config = dict(
    bottleneck='plain',
    encoder_norm='rmsnorm',
    decoder_upsampling='pixel_shuffle',
    beta1=0.95,
    epochs=1.8,
)
Rows from block 8 of the encoder of a small image autoencoder, named by matrix and row number. Rows with one number belong to one neuron. Each number is 200 + 20 x the weight over its row's rms, rounded and kept within 0 to 999. All counts start at 0.
Before each neuron's rows are labels from the 100 images, of 14976, where the neuron reaches its highest value: "colour at peak" is the nearest of a few named colours to the mean colour under the peak. Only what is clearly more common there than usual is listed. The data: crops of objects in photos (Visual Genome).
# fc1: MLP up (encoder.blocks.8.mlp.fc1.weight, 512x128), inputs 0-127
# fc2: MLP down (encoder.blocks.8.mlp.fc2.weight, 128x512, transposed), outputs 0-127

colour at peak: pink
fc1.255,178,187,216,229,206,195,204,195,230,172,212,237,206,167,151,192,204,189,155,209,199,198,212,225,206,240,230,201,181,224,209,229,199,163,177,205,181,209,193,181,209,194,220,185,204,191,150,199,205,201,211,214,204,194,216,218,203,195,199,184,195,226,199,185,233,202,183,206,185,196,213,215,200,177,178,189,197,209,190,196,202,159,163,227,229,216,172,224,215,190,213,189,176,170,247,212,206,170,213,183,171,240,218,205,176,212,177,187,217,214,236,230,180,188,210,195,215,172,203,210,185,237,209,177,191,204,197,221
fc2.255,221,240,192,188,210,225,225,169,189,234,207,196,244,172,255,201,193,237,200,216,232,193,225,180,183,194,215,234,191,186,208,198,210,211,198,198,202,192,186,223,200,169,196,199,203,214,214,226,204,181,207,185,198,204,198,171,143,232,239,206,204,187,236,209,174,200,210,184,177,195,175,191,200,220,243,233,212,190,207,176,188,237,212,200,207,197,236,208,223,191,198,201,193,231,210,185,218,210,195,197,206,174,232,194,194,212,211,207,168,210,174,190,177,195,197,223,168,220,220,229,197,172,211,202,223,187,185,211

colour at peak: grey
fc1.217,208,168,184,197,232,200,224,194,160,211,201,235,181,233,212,208,211,214,224,182,218,195,201,225,198,202,245,202,203,211,206,202,221,238,129,203,217,159,173,208,173,173,203,158,216,203,186,219,160,194,184,202,210,205,210,204,196,208,192,232,210,181,210,192,202,191,218,181,198,197,197,195,191,199,180,170,214,168,175,243,221,175,197,183,198,183,206,205,240,211,221,193,171,204,205,225,234,207,210,243,208,220,189,167,199,180,207,195,219,210,208,208,195,198,217,209,238,196,193,198,178,189,197,242,194,203,200,195
fc2.217,205,240,200,199,176,180,188,201,243,198,196,181,200,165,182,208,217,187,199,207,188,189,189,196,194,211,197,164,208,206,207,186,184,175,253,206,194,233,200,212,211,215,200,217,229,197,205,192,192,198,189,201,189,194,192,187,180,172,217,175,202,172,215,211,199,212,184,223,203,225,212,197,210,197,203,235,191,231,215,171,180,220,186,235,236,216,222,193,154,202,166,211,245,218,171,175,168,164,200,181,182,166,202,240,187,196,199,196,159,177,197,184,219,201,168,213,188,216,198,213,211,232,189,172,231,170,199,212

colour at peak: brown
fc1.32,190,197,216,167,209,192,235,250,209,194,201,206,231,197,235,209,213,235,180,215,201,212,238,201,194,203,231,217,200,209,216,216,208,205,198,184,219,201,190,198,249,173,194,196,161,206,206,208,209,205,183,191,188,229,217,197,176,193,193,186,196,217,190,181,196,184,207,186,207,200,232,203,196,152,170,208,203,195,169,184,173,223,179,204,212,203,192,178,191,217,186,143,164,216,178,201,198,226,167,176,222,207,184,206,190,193,192,240,210,225,196,230,200,185,167,195,198,183,197,172,195,155,240,187,191,239,189,208
fc2.32,174,211,174,206,217,218,222,193,213,199,168,198,211,215,228,201,198,208,191,217,161,222,194,189,216,211,184,181,210,197,187,177,217,177,235,191,146,216,203,228,188,203,216,206,199,208,178,210,178,197,202,203,199,199,220,182,196,164,246,202,248,222,197,228,184,224,196,231,185,180,196,199,210,232,200,239,197,206,178,202,235,197,215,185,215,179,214,182,187,201,210,206,204,161,199,216,211,133,192,213,165,205,212,197,195,214,215,186,216,168,229,221,214,211,204,189,164,222,198,219,157,235,185,203,203,188,189,209

colour at peak: pink
fc1.226,243,214,191,240,196,218,188,223,218,190,220,221,223,195,181,207,208,193,235,202,201,188,209,177,206,200,183,211,191,199,226,188,195,214,185,211,226,203,181,208,211,170,201,223,196,202,239,235,233,201,216,188,203,179,224,215,184,175,207,201,210,203,195,209,229,211,190,247,168,212,231,209,220,221,156,209,242,224,207,186,191,187,209,204,219,206,250,190,186,196,216,195,210,186,191,211,177,204,218,176,179,187,201,248,214,200,211,213,160,193,196,209,216,238,201,184,186,205,172,176,202,223,228,188,179,247,163,200
fc2.226,189,222,213,193,206,238,235,243,169,180,166,198,182,219,188,206,169,196,195,221,170,201,186,191,195,209,242,226,208,204,194,194,176,182,215,198,218,154,206,184,190,212,199,219,214,188,215,207,204,170,248,194,202,190,203,190,202,199,185,189,212,198,199,233,183,168,192,216,189,152,169,185,202,228,200,178,184,197,202,211,210,213,174,208,200,152,208,217,191,215,195,212,255,190,182,219,238,168,193,194,191,212,199,156,188,213,226,221,204,209,201,216,206,175,187,221,202,166,227,192,192,186,172,217,223,215,209,219

colour at peak: black
fc1.301,228,208,193,163,202,201,196,232,208,202,206,189,179,205,200,179,184,182,209,199,206,210,208,190,200,194,179,147,195,148,196,179,197,199,167,200,206,193,225,177,193,191,200,190,169,225,183,235,209,219,206,199,212,207,201,163,213,187,211,210,219,190,207,200,212,199,232,221,182,178,184,179,203,222,186,163,179,196,153,224,203,182,181,150,159,233,223,178,201,198,218,214,212,193,179,179,203,201,207,166,226,220,198,216,192,196,158,210,196,200,238,184,191,189,220,153,198,195,190,227,222,219,186,178,207,200,231,168
fc2.301,165,211,224,195,193,231,166,213,204,157,202,182,211,217,223,188,200,187,197,190,222,221,210,192,202,193,210,211,190,222,191,203,178,165,210,208,213,220,216,193,240,196,206,198,202,174,235,200,238,195,178,217,209,177,224,223,200,205,218,212,200,176,191,225,172,182,231,214,213,206,208,193,181,187,188,207,236,200,211,175,168,177,207,251,198,196,180,202,197,204,184,172,212,166,199,239,207,172,197,194,218,166,212,190,178,196,176,218,189,213,202,198,173,180,196,220,252,177,210,209,170,151,201,157,224,198,188,196

colour at peak: grey
fc1.446,261,221,167,205,200,191,187,192,213,196,201,195,188,195,204,197,201,179,221,218,219,170,194,221,198,201,186,210,195,187,192,245,227,239,165,185,181,181,179,185,184,189,195,188,196,239,217,199,180,164,154,184,188,202,213,189,227,204,199,226,209,191,182,225,194,180,193,209,165,215,218,198,220,212,202,197,237,240,194,187,210,185,217,182,229,181,219,204,191,209,189,229,205,190,188,181,206,160,199,212,226,195,192,174,173,200,211,220,193,188,188,222,201,164,199,212,188,233,184,194,221,154,229,245,232,198,211,193
fc2.446,154,208,214,169,230,199,219,204,201,222,199,220,209,193,197,238,183,184,220,203,162,200,155,208,207,236,221,201,205,231,181,190,186,170,193,188,202,205,198,243,199,222,180,215,179,183,188,195,196,201,244,169,196,191,218,193,190,184,193,199,157,184,217,177,189,193,202,164,224,190,187,185,200,182,199,191,179,196,191,211,206,221,225,187,201,222,180,173,207,203,239,210,188,226,218,177,189,224,221,203,214,160,207,231,238,182,184,189,223,193,178,217,205,205,198,193,179,182,193,189,258,202,221,173,183,172,220,217

colour at peak: brown
fc1.318,207,165,244,217,195,160,206,208,185,191,197,208,188,216,208,177,194,200,186,188,201,217,189,179,165,227,135,191,204,230,228,184,209,181,198,190,198,197,200,202,198,199,192,204,183,234,180,198,217,193,204,199,180,223,206,200,238,225,188,217,200,216,164,229,193,207,182,146,239,206,204,224,187,204,218,205,186,174,174,218,188,184,191,200,171,213,210,195,219,208,196,205,217,233,200,249,237,223,182,203,195,202,216,166,194,208,183,192,159,183,207,202,201,216,228,212,236,170,206,219,208,191,155,199,215,183,194,191
fc2.318,185,219,189,180,201,223,202,211,202,198,191,168,224,222,192,180,204,173,169,220,175,172,246,209,244,189,248,196,196,185,200,208,159,200,181,209,223,221,215,217,185,235,224,236,208,179,233,195,204,190,194,213,197,179,168,203,199,185,209,175,177,206,237,189,228,165,182,214,178,206,196,193,209,190,184,190,200,203,219,186,209,234,184,173,220,164,214,199,180,206,180,178,192,175,197,200,204,167,207,199,231,189,199,187,181,215,204,206,209,221,169,178,198,194,169,167,189,203,210,176,188,158,198,242,178,204,180,190

colour at peak: brown
fc1.451,202,192,214,222,224,207,205,199,194,216,192,183,205,193,192,167,214,251,217,149,193,194,195,224,161,221,232,205,203,223,232,223,202,207,214,168,197,234,195,228,203,173,234,199,213,208,216,169,191,212,181,223,216,199,221,224,161,184,197,206,204,253,188,190,175,215,187,203,189,204,193,215,190,186,203,211,204,206,206,200,169,224,175,225,189,218,180,211,230,234,203,206,212,172,206,178,162,223,224,170,220,200,164,214,191,243,177,212,206,227,231,199,228,194,189,210,215,203,205,220,194,179,180,207,203,187,176,213
fc2.451,178,207,200,190,211,179,201,178,183,166,190,240,185,204,208,192,160,186,217,234,211,197,193,214,240,190,201,209,210,172,182,165,203,206,201,230,221,214,204,181,195,232,177,206,184,169,189,191,205,182,217,158,176,184,168,156,224,233,211,217,214,211,190,218,238,192,183,219,172,180,180,194,205,190,179,173,201,181,190,203,200,211,207,175,236,168,209,181,160,195,172,230,207,190,223,202,227,200,181,227,188,192,222,167,196,176,236,174,187,166,203,220,236,196,212,213,185,184,184,174,202,206,208,195,197,201,193,203

colour at peak: pink
fc1.507,228,218,199,207,186,176,205,185,233,217,209,252,193,197,210,188,209,216,177,221,189,206,209,214,188,209,174,210,197,217,213,190,168,223,161,186,202,185,225,193,194,199,232,212,220,210,217,176,218,187,195,198,215,171,227,202,212,206,192,214,189,160,200,213,222,159,178,231,201,190,180,211,210,163,166,186,192,235,201,214,211,209,205,204,196,189,224,202,170,190,206,219,172,182,177,209,196,212,163,207,213,195,189,175,204,183,210,203,228,212,205,192,192,182,176,232,218,154,214,215,218,199,258,242,190,180,248,196
fc2.507,220,172,196,203,195,191,198,199,172,194,192,224,167,161,204,234,196,190,214,173,192,221,195,242,235,221,199,238,198,194,225,216,195,198,236,174,198,192,170,190,201,201,181,248,189,175,180,182,203,161,204,212,231,177,208,196,236,186,208,196,216,172,185,209,180,230,183,174,220,166,196,209,215,198,215,212,181,182,217,218,175,193,213,183,205,210,218,187,205,209,178,197,217,177,213,190,205,181,222,206,235,199,212,229,206,193,186,218,193,207,198,149,212,245,214,202,176,192,176,224,190,212,184,221,159,217,211,229

colour at peak: brown
fc1.5,228,224,226,176,188,223,186,197,194,202,220,251,196,170,188,193,235,204,222,162,176,208,187,187,192,197,174,199,202,204,176,235,211,223,181,221,193,159,193,209,230,240,240,247,204,213,178,202,203,194,170,199,201,212,195,182,181,207,202,214,181,205,165,184,188,195,173,211,208,194,199,199,197,188,225,179,212,201,200,214,195,193,211,203,237,194,204,187,202,175,180,185,218,182,198,177,194,201,214,171,214,187,171,159,198,153,210,193,177,154,240,224,209,194,228,194,178,212,196,182,198,170,229,201,200,214,172,201
fc2.5,236,206,192,192,237,196,205,229,213,224,203,229,208,174,210,202,205,219,191,206,204,188,204,174,205,192,227,193,220,177,206,170,191,217,220,155,175,201,176,215,179,219,221,214,205,208,172,213,186,182,214,207,178,207,211,191,164,181,181,173,241,192,224,176,233,233,188,200,225,223,193,191,222,226,195,222,182,203,188,199,206,196,203,191,175,196,186,189,208,217,218,214,167,183,194,232,207,199,172,234,173,195,221,251,196,226,209,174,198,255,171,227,197,196,184,217,190,193,232,225,205,225,166,217,180,207,189,198