{
  "encoder_arch": "swin",
  "dataset": "crops of objects in photos (Visual Genome)",
  "crop_scale_min": 1,
  "horizontal_flip": true,
  "encoder_mlp_ratio": 4,
  "encoder_head_dim": 32,
  "encoder_bias": "all",
  "encoder_qk_norm": false,
  "decoder_norm": "groupnorm",
  "decoder_weight_standardization": false,
  "decoder_widths": [32, 64, 64],
  "decoder_attention": true,
  "init": "kaiming_normal",
  "weight_decay": 0.2
}
Rows from block 6 of the encoder of a small image autoencoder, named by matrix and row number. Rows with one number belong to one neuron. Each number is 200 + 30 x the weight over its row's rms, rounded and kept within 0 to 999. All counts start at 0. After the name is the row's rms in percent of the matrix's.
After each neuron's rows are labels from the 100 images, of 14976, where the neuron reaches its highest value: "colour at peak" is the nearest of a few named colours to the mean colour under the peak. Only what is clearly more common there than usual is listed. The data: crops of objects in photos (Visual Genome). In brackets: how many of the 100, against the usual share in percent.
# fc1: MLP up (encoder.blocks.6.mlp.fc1.weight, 512x128), inputs 0-127
# fc2: MLP down (encoder.blocks.6.mlp.fc2.weight, 128x512, transposed), outputs 0-127

fc1.235,109,182,221,165,139,171,245,199,248,207,202,179,223,195,166,191,186,200,149,163,184,200,166,183,178,201,229,189,150,236,192,197,142,171,173,179,239,211,198,218,225,249,141,166,178,218,192,218,109,183,216,261,225,170,200,199,212,254,197,211,192,212,216,186,228,189,249,250,169,225,195,242,177,224,223,212,263,164,228,214,203,158,206,171,175,229,198,169,202,217,213,141,181,227,209,175,194,204,201,226,133,219,230,185,191,203,184,250,202,241,164,252,258,243,195,238,221,203,224,163,232,209,237,203,205,193,198,214,240
fc2.235,104,172,205,203,178,234,246,248,198,201,158,177,170,198,223,200,255,155,232,176,205,208,233,240,153,160,195,162,206,224,213,169,212,161,186,203,192,166,167,166,168,193,208,191,179,291,202,213,221,180,170,180,227,185,170,207,166,165,182,190,188,218,189,177,136,209,143,237,219,253,217,152,164,184,207,190,248,199,213,159,215,190,188,232,200,238,135,174,200,198,196,178,239,167,257,236,199,185,179,242,224,182,206,213,183,156,223,207,173,177,253,250,204,248,189,183,248,194,220,211,178,136,192,169,184,185,234,143,186
colour at peak: grey (89 vs 31.9)

fc1.55,083,185,253,193,152,163,246,226,264,163,209,203,174,195,209,147,245,212,172,212,182,201,170,181,188,172,251,176,169,176,234,194,152,264,204,238,174,238,191,218,184,223,157,186,228,213,211,177,144,155,195,177,213,212,184,145,240,225,203,162,227,170,188,236,204,198,245,197,202,198,227,245,191,224,212,212,250,226,206,234,176,184,219,167,169,200,195,244,227,221,238,169,199,202,206,202,170,174,200,179,196,197,178,219,170,169,235,238,202,233,207,246,168,293,238,205,204,187,197,135,163,197,177,204,155,150,226,242,204
fc2.55,098,232,188,212,231,225,213,176,207,209,182,231,240,242,222,239,187,204,181,191,208,195,203,216,176,227,170,163,219,222,201,212,175,233,196,160,231,134,248,158,156,204,189,212,215,219,193,220,219,262,226,209,169,184,192,224,133,213,197,258,165,183,190,143,190,220,180,176,233,202,145,220,204,188,150,179,217,183,205,184,233,238,221,216,189,198,197,170,202,171,209,262,257,209,214,160,227,215,160,273,224,190,240,228,245,162,190,116,212,268,191,206,234,205,227,186,183,202,199,214,191,212,229,180,255,226,192,141,161
colour at peak: brown (72 vs 32.3)

fc1.299,081,260,170,225,171,230,164,168,224,193,170,262,188,199,234,249,207,250,216,224,227,162,204,199,178,198,187,116,202,238,210,194,216,200,207,221,212,131,181,210,237,199,204,178,203,237,142,151,147,210,193,189,252,128,193,219,188,143,207,155,224,200,211,139,198,173,198,169,236,211,169,197,197,162,183,205,205,207,220,200,208,195,203,238,213,190,205,204,212,169,192,226,211,163,184,236,188,226,202,230,225,285,208,181,216,153,238,258,168,172,176,198,191,195,194,185,157,130,133,203,212,198,208,194,220,202,214,186,183
fc2.299,087,173,210,172,198,209,202,209,161,246,223,172,247,184,199,168,213,200,192,217,197,182,213,204,178,232,183,211,212,152,205,183,149,196,197,162,197,203,240,186,164,232,193,213,212,198,286,248,214,189,210,173,163,215,180,203,159,196,158,296,160,170,175,229,227,253,160,230,155,225,141,157,210,232,185,214,215,172,212,214,224,175,172,163,298,211,213,208,189,204,215,180,170,216,147,179,230,213,214,162,190,157,175,217,218,205,184,182,244,193,235,155,231,176,226,176,198,263,219,207,236,212,194,260,159,188,210,207,191
colour at peak: brown (66 vs 32.3)

fc1.342,082,166,190,216,186,230,231,155,200,180,228,170,181,195,228,234,249,185,182,194,199,147,198,203,235,157,212,235,210,207,156,229,227,193,194,177,230,251,256,173,254,234,173,191,171,164,195,246,205,229,197,231,185,284,209,264,211,260,219,193,173,200,251,136,214,239,193,180,239,190,211,231,216,186,169,127,206,236,221,218,202,201,167,246,189,193,273,218,181,227,203,190,194,196,186,222,186,171,179,171,182,214,257,195,207,235,207,240,197,219,225,191,199,185,200,198,173,219,163,246,229,165,223,194,189,240,193,261,160
fc2.342,080,239,250,175,201,185,181,228,165,224,185,177,201,250,151,180,207,256,246,156,202,265,184,237,215,226,207,142,193,240,211,249,188,183,216,287,191,137,196,234,174,229,257,209,203,184,226,217,177,188,190,178,184,199,223,145,177,187,234,164,230,196,200,240,199,195,221,199,188,224,179,199,211,232,190,221,184,152,204,205,209,203,206,219,196,232,169,215,208,183,222,205,226,196,222,194,170,217,184,216,241,213,194,227,184,145,255,190,183,151,204,256,183,247,216,191,226,212,245,94,187,224,193,224,218,238,151,199,212
colour at peak: pink (77 vs 9.7)

fc1.374,085,178,210,164,168,223,252,182,158,124,240,252,182,223,214,146,209,153,250,222,197,159,236,201,216,170,186,218,226,167,190,195,168,168,199,160,257,254,209,172,219,155,161,232,178,164,210,179,176,189,199,210,180,176,205,188,165,214,184,185,197,185,240,183,211,218,163,228,113,163,192,180,201,206,212,181,208,210,248,215,209,206,159,194,228,215,215,192,166,227,192,243,191,176,204,174,226,248,181,198,179,268,192,171,204,225,176,188,189,139,202,203,213,197,230,234,240,205,192,219,156,182,196,249,179,175,218,258,125
fc2.374,117,212,163,263,241,199,168,239,177,278,171,206,199,163,188,212,236,260,153,185,192,228,206,222,149,210,181,175,156,217,194,242,222,205,221,214,199,156,220,206,207,202,220,185,221,229,224,194,199,189,200,208,213,201,181,171,188,206,231,213,228,283,188,212,196,183,248,154,277,252,159,223,192,189,209,228,149,174,179,210,190,259,265,182,199,183,184,221,222,159,197,182,176,231,203,185,159,209,195,197,184,152,203,227,227,147,190,178,187,222,165,226,177,196,238,199,201,198,209,194,238,226,278,161,189,206,165,158,250
colour at peak: grey (66 vs 31.9)

fc1.271,103,192,204,199,206,222,216,187,145,171,188,194,212,163,202,155,215,162,204,204,251,173,213,243,187,179,183,245,159,198,213,243,223,202,200,186,207,209,219,203,204,142,228,220,187,143,225,249,273,171,229,171,230,229,245,231,155,276,128,241,208,187,207,208,176,216,188,190,171,199,173,190,115,180,162,177,199,192,208,269,225,195,209,148,194,173,224,195,195,241,154,166,197,180,193,225,243,222,243,196,200,183,174,164,193,205,194,205,251,168,207,193,172,191,179,186,216,192,144,176,162,231,211,183,178,226,231,170,142
fc2.271,103,194,175,189,222,227,216,210,263,154,191,164,155,146,211,202,162,147,160,214,246,216,208,216,190,183,145,222,237,245,174,236,131,198,183,178,225,182,139,154,194,247,201,226,175,202,181,196,240,200,196,224,224,186,251,240,218,192,235,173,222,250,194,206,164,203,255,148,217,185,219,194,223,215,197,181,205,197,149,129,189,191,198,197,195,169,195,176,165,209,223,237,162,219,191,180,188,191,129,183,233,180,254,217,239,189,228,166,152,208,186,211,226,197,193,207,227,212,256,234,188,184,138,187,232,211,172,178,216
colour at peak: brown (81 vs 32.3)

fc1.400,084,181,243,207,192,203,204,167,161,262,201,229,189,233,198,181,189,186,193,197,233,166,156,143,197,218,184,224,203,178,239,191,227,173,237,168,157,261,191,189,215,176,155,187,187,190,186,243,177,200,190,192,226,222,185,208,195,237,224,243,189,256,204,170,243,187,230,221,236,217,197,193,154,180,162,183,162,142,235,218,153,247,214,191,216,265,235,178,168,198,192,180,200,234,203,201,254,196,212,212,190,252,227,297,246,214,202,170,210,231,192,182,172,211,202,211,262,220,217,251,203,169,149,250,167,245,201,219,187
fc2.400,082,207,160,193,190,196,258,181,216,130,233,234,198,185,214,176,208,213,197,234,190,215,262,236,247,122,238,219,219,254,162,228,172,228,212,269,223,174,169,231,172,225,219,188,171,205,239,199,203,212,239,218,207,157,171,204,208,211,208,164,191,144,235,272,207,203,201,191,170,155,227,196,220,192,238,194,230,234,194,198,242,142,204,210,184,177,212,163,181,190,222,197,203,151,205,222,168,185,222,181,234,167,190,171,143,200,207,247,183,172,272,214,217,209,196,197,180,178,221,121,242,205,212,223,188,219,205,197,239
colour at peak: grey (61 vs 31.9)

fc1.442,093,228,179,201,177,186,188,253,268,256,213,192,217,201,238,207,225,219,250,241,192,217,207,178,173,181,180,171,203,172,252,239,267,218,269,204,229,137,270,179,189,220,202,188,223,210,245,158,191,208,151,228,207,217,185,151,195,225,185,230,178,181,166,198,110,235,143,215,176,233,178,203,169,199,211,182,189,192,190,211,208,219,198,178,176,247,138,232,228,212,182,228,194,257,150,196,181,191,213,161,223,187,192,184,202,189,178,173,223,170,192,177,208,169,218,181,227,229,201,151,203,193,183,151,197,138,181,188,203
fc2.442,083,142,273,157,205,248,230,210,162,158,198,192,183,246,207,211,207,180,183,128,225,172,194,217,219,224,199,206,220,184,199,161,178,220,142,206,186,226,168,219,211,219,190,220,181,202,170,211,194,109,227,165,178,200,196,252,153,181,220,156,193,244,243,180,244,182,227,165,212,166,232,197,230,218,186,226,148,206,217,173,227,239,254,195,250,151,245,191,192,186,221,208,239,194,213,169,217,254,192,243,221,253,202,156,218,189,227,202,148,228,242,190,208,192,186,212,174,188,200,239,197,207,181,220,218,266,204,184,202
colour at peak: pink (50 vs 9.7)

fc1.282,072,209,158,189,192,206,182,181,231,194,261,172,214,195,182,170,221,164,186,234,234,191,161,249,215,233,163,208,200,170,192,232,254,197,228,126,216,244,176,167,166,173,199,203,173,193,205,181,189,258,227,247,175,181,195,182,230,220,222,196,204,224,187,182,180,228,206,200,201,184,150,247,202,213,211,166,222,191,186,213,224,199,228,200,230,210,179,154,224,179,195,266,197,165,139,202,177,228,252,183,192,320,239,146,238,252,235,145,182,180,171,145,200,214,172,210,197,201,162,196,198,183,172,212,208,198,213,190,158
fc2.282,090,194,242,125,257,180,247,167,202,229,172,206,188,241,220,187,201,221,194,238,182,202,245,182,218,130,202,212,235,192,210,209,194,235,202,272,193,160,247,208,235,158,209,234,197,204,234,196,207,84,173,177,197,177,224,206,165,142,181,193,168,223,210,203,229,127,195,179,168,194,177,160,198,205,195,242,191,227,214,191,192,183,152,218,212,167,217,203,122,232,215,185,203,179,236,206,227,217,179,220,211,163,200,212,171,185,202,228,163,236,222,228,185,227,169,211,206,180,171,170,176,219,203,180,188,205,154,149,227
colour at peak: brown (70 vs 32.3)

fc1.484,097,180,222,190,205,165,192,235,225,213,169,211,218,189,177,180,188,177,168,179,235,203,183,137,218,176,240,154,236,203,226,176,199,204,230,152,192,230,198,223,190,189,159,160,190,221,171,215,172,163,243,235,181,202,215,205,219,209,243,222,203,252,199,207,266,193,202,212,186,151,182,209,229,225,190,264,214,238,196,198,174,213,164,134,140,241,146,193,221,220,199,182,204,257,151,242,182,176,228,161,184,158,254,211,228,266,239,165,199,179,238,203,252,222,202,153,194,215,145,196,202,140,211,229,173,226,209,238,187
fc2.484,070,146,213,203,238,185,171,167,163,127,169,217,143,197,233,218,167,168,227,203,211,213,170,196,160,241,203,253,198,253,181,175,221,199,212,194,261,248,175,219,165,253,230,179,225,224,198,170,237,215,220,215,187,230,218,172,173,237,209,253,198,155,224,203,189,211,273,189,184,250,225,209,174,255,229,209,213,209,197,199,203,201,167,223,188,156,258,210,190,195,183,155,166,212,194,193,191,212,197,151,175,203,134,184,189,185,196,207,189,175,165,194,243,176,223,174,190,152,168,249,161,240,240,220,197,195,133,218,189
colour at peak: grey (61 vs 31.9)

fc1.430,107,197,215,205,284,195,226,216,192,185,237,221,163,211,201,177,239,199,242,207,156,181,260,194,225,197,165,218,196,180,237,195,250,211,144,163,197,199,227,212,216,191,232,181,195,149,231,247,274,231,198,194,208,235,186,237,208,191,143,180,260,225,175,228,173,195,153,226,199,195,203,183,165,202,179,155,170,197,162,215,223,212,229,183,174,205,214,195,199,213,235,189,189,176,194,201,264,278,233,185,203,194,174,156,224,229,168,204,179,209,216,245,178,183,217,174,206,186,236,157,196,235,217,253,227,139,150,145,165
fc2.430,107,202,236,182,157,198,257,225,205,194,179,220,233,197,185,224,144,152,201,159,259,220,141,164,241,176,205,234,238,214,169,175,192,198,201,228,220,182,210,189,224,229,188,193,168,215,138,232,187,201,185,221,191,168,226,236,222,190,217,291,170,190,184,177,177,204,289,246,198,193,240,237,217,229,203,230,222,200,212,195,187,173,234,231,211,180,183,235,137,147,226,222,226,213,226,196,233,207,205,191,202,225,215,225,176,174,215,215,191,234,144,129,174,214,202,226,184,198,209,197,201,147,176,137,194,263,189,208,187
colour at peak: pink (63 vs 9.7)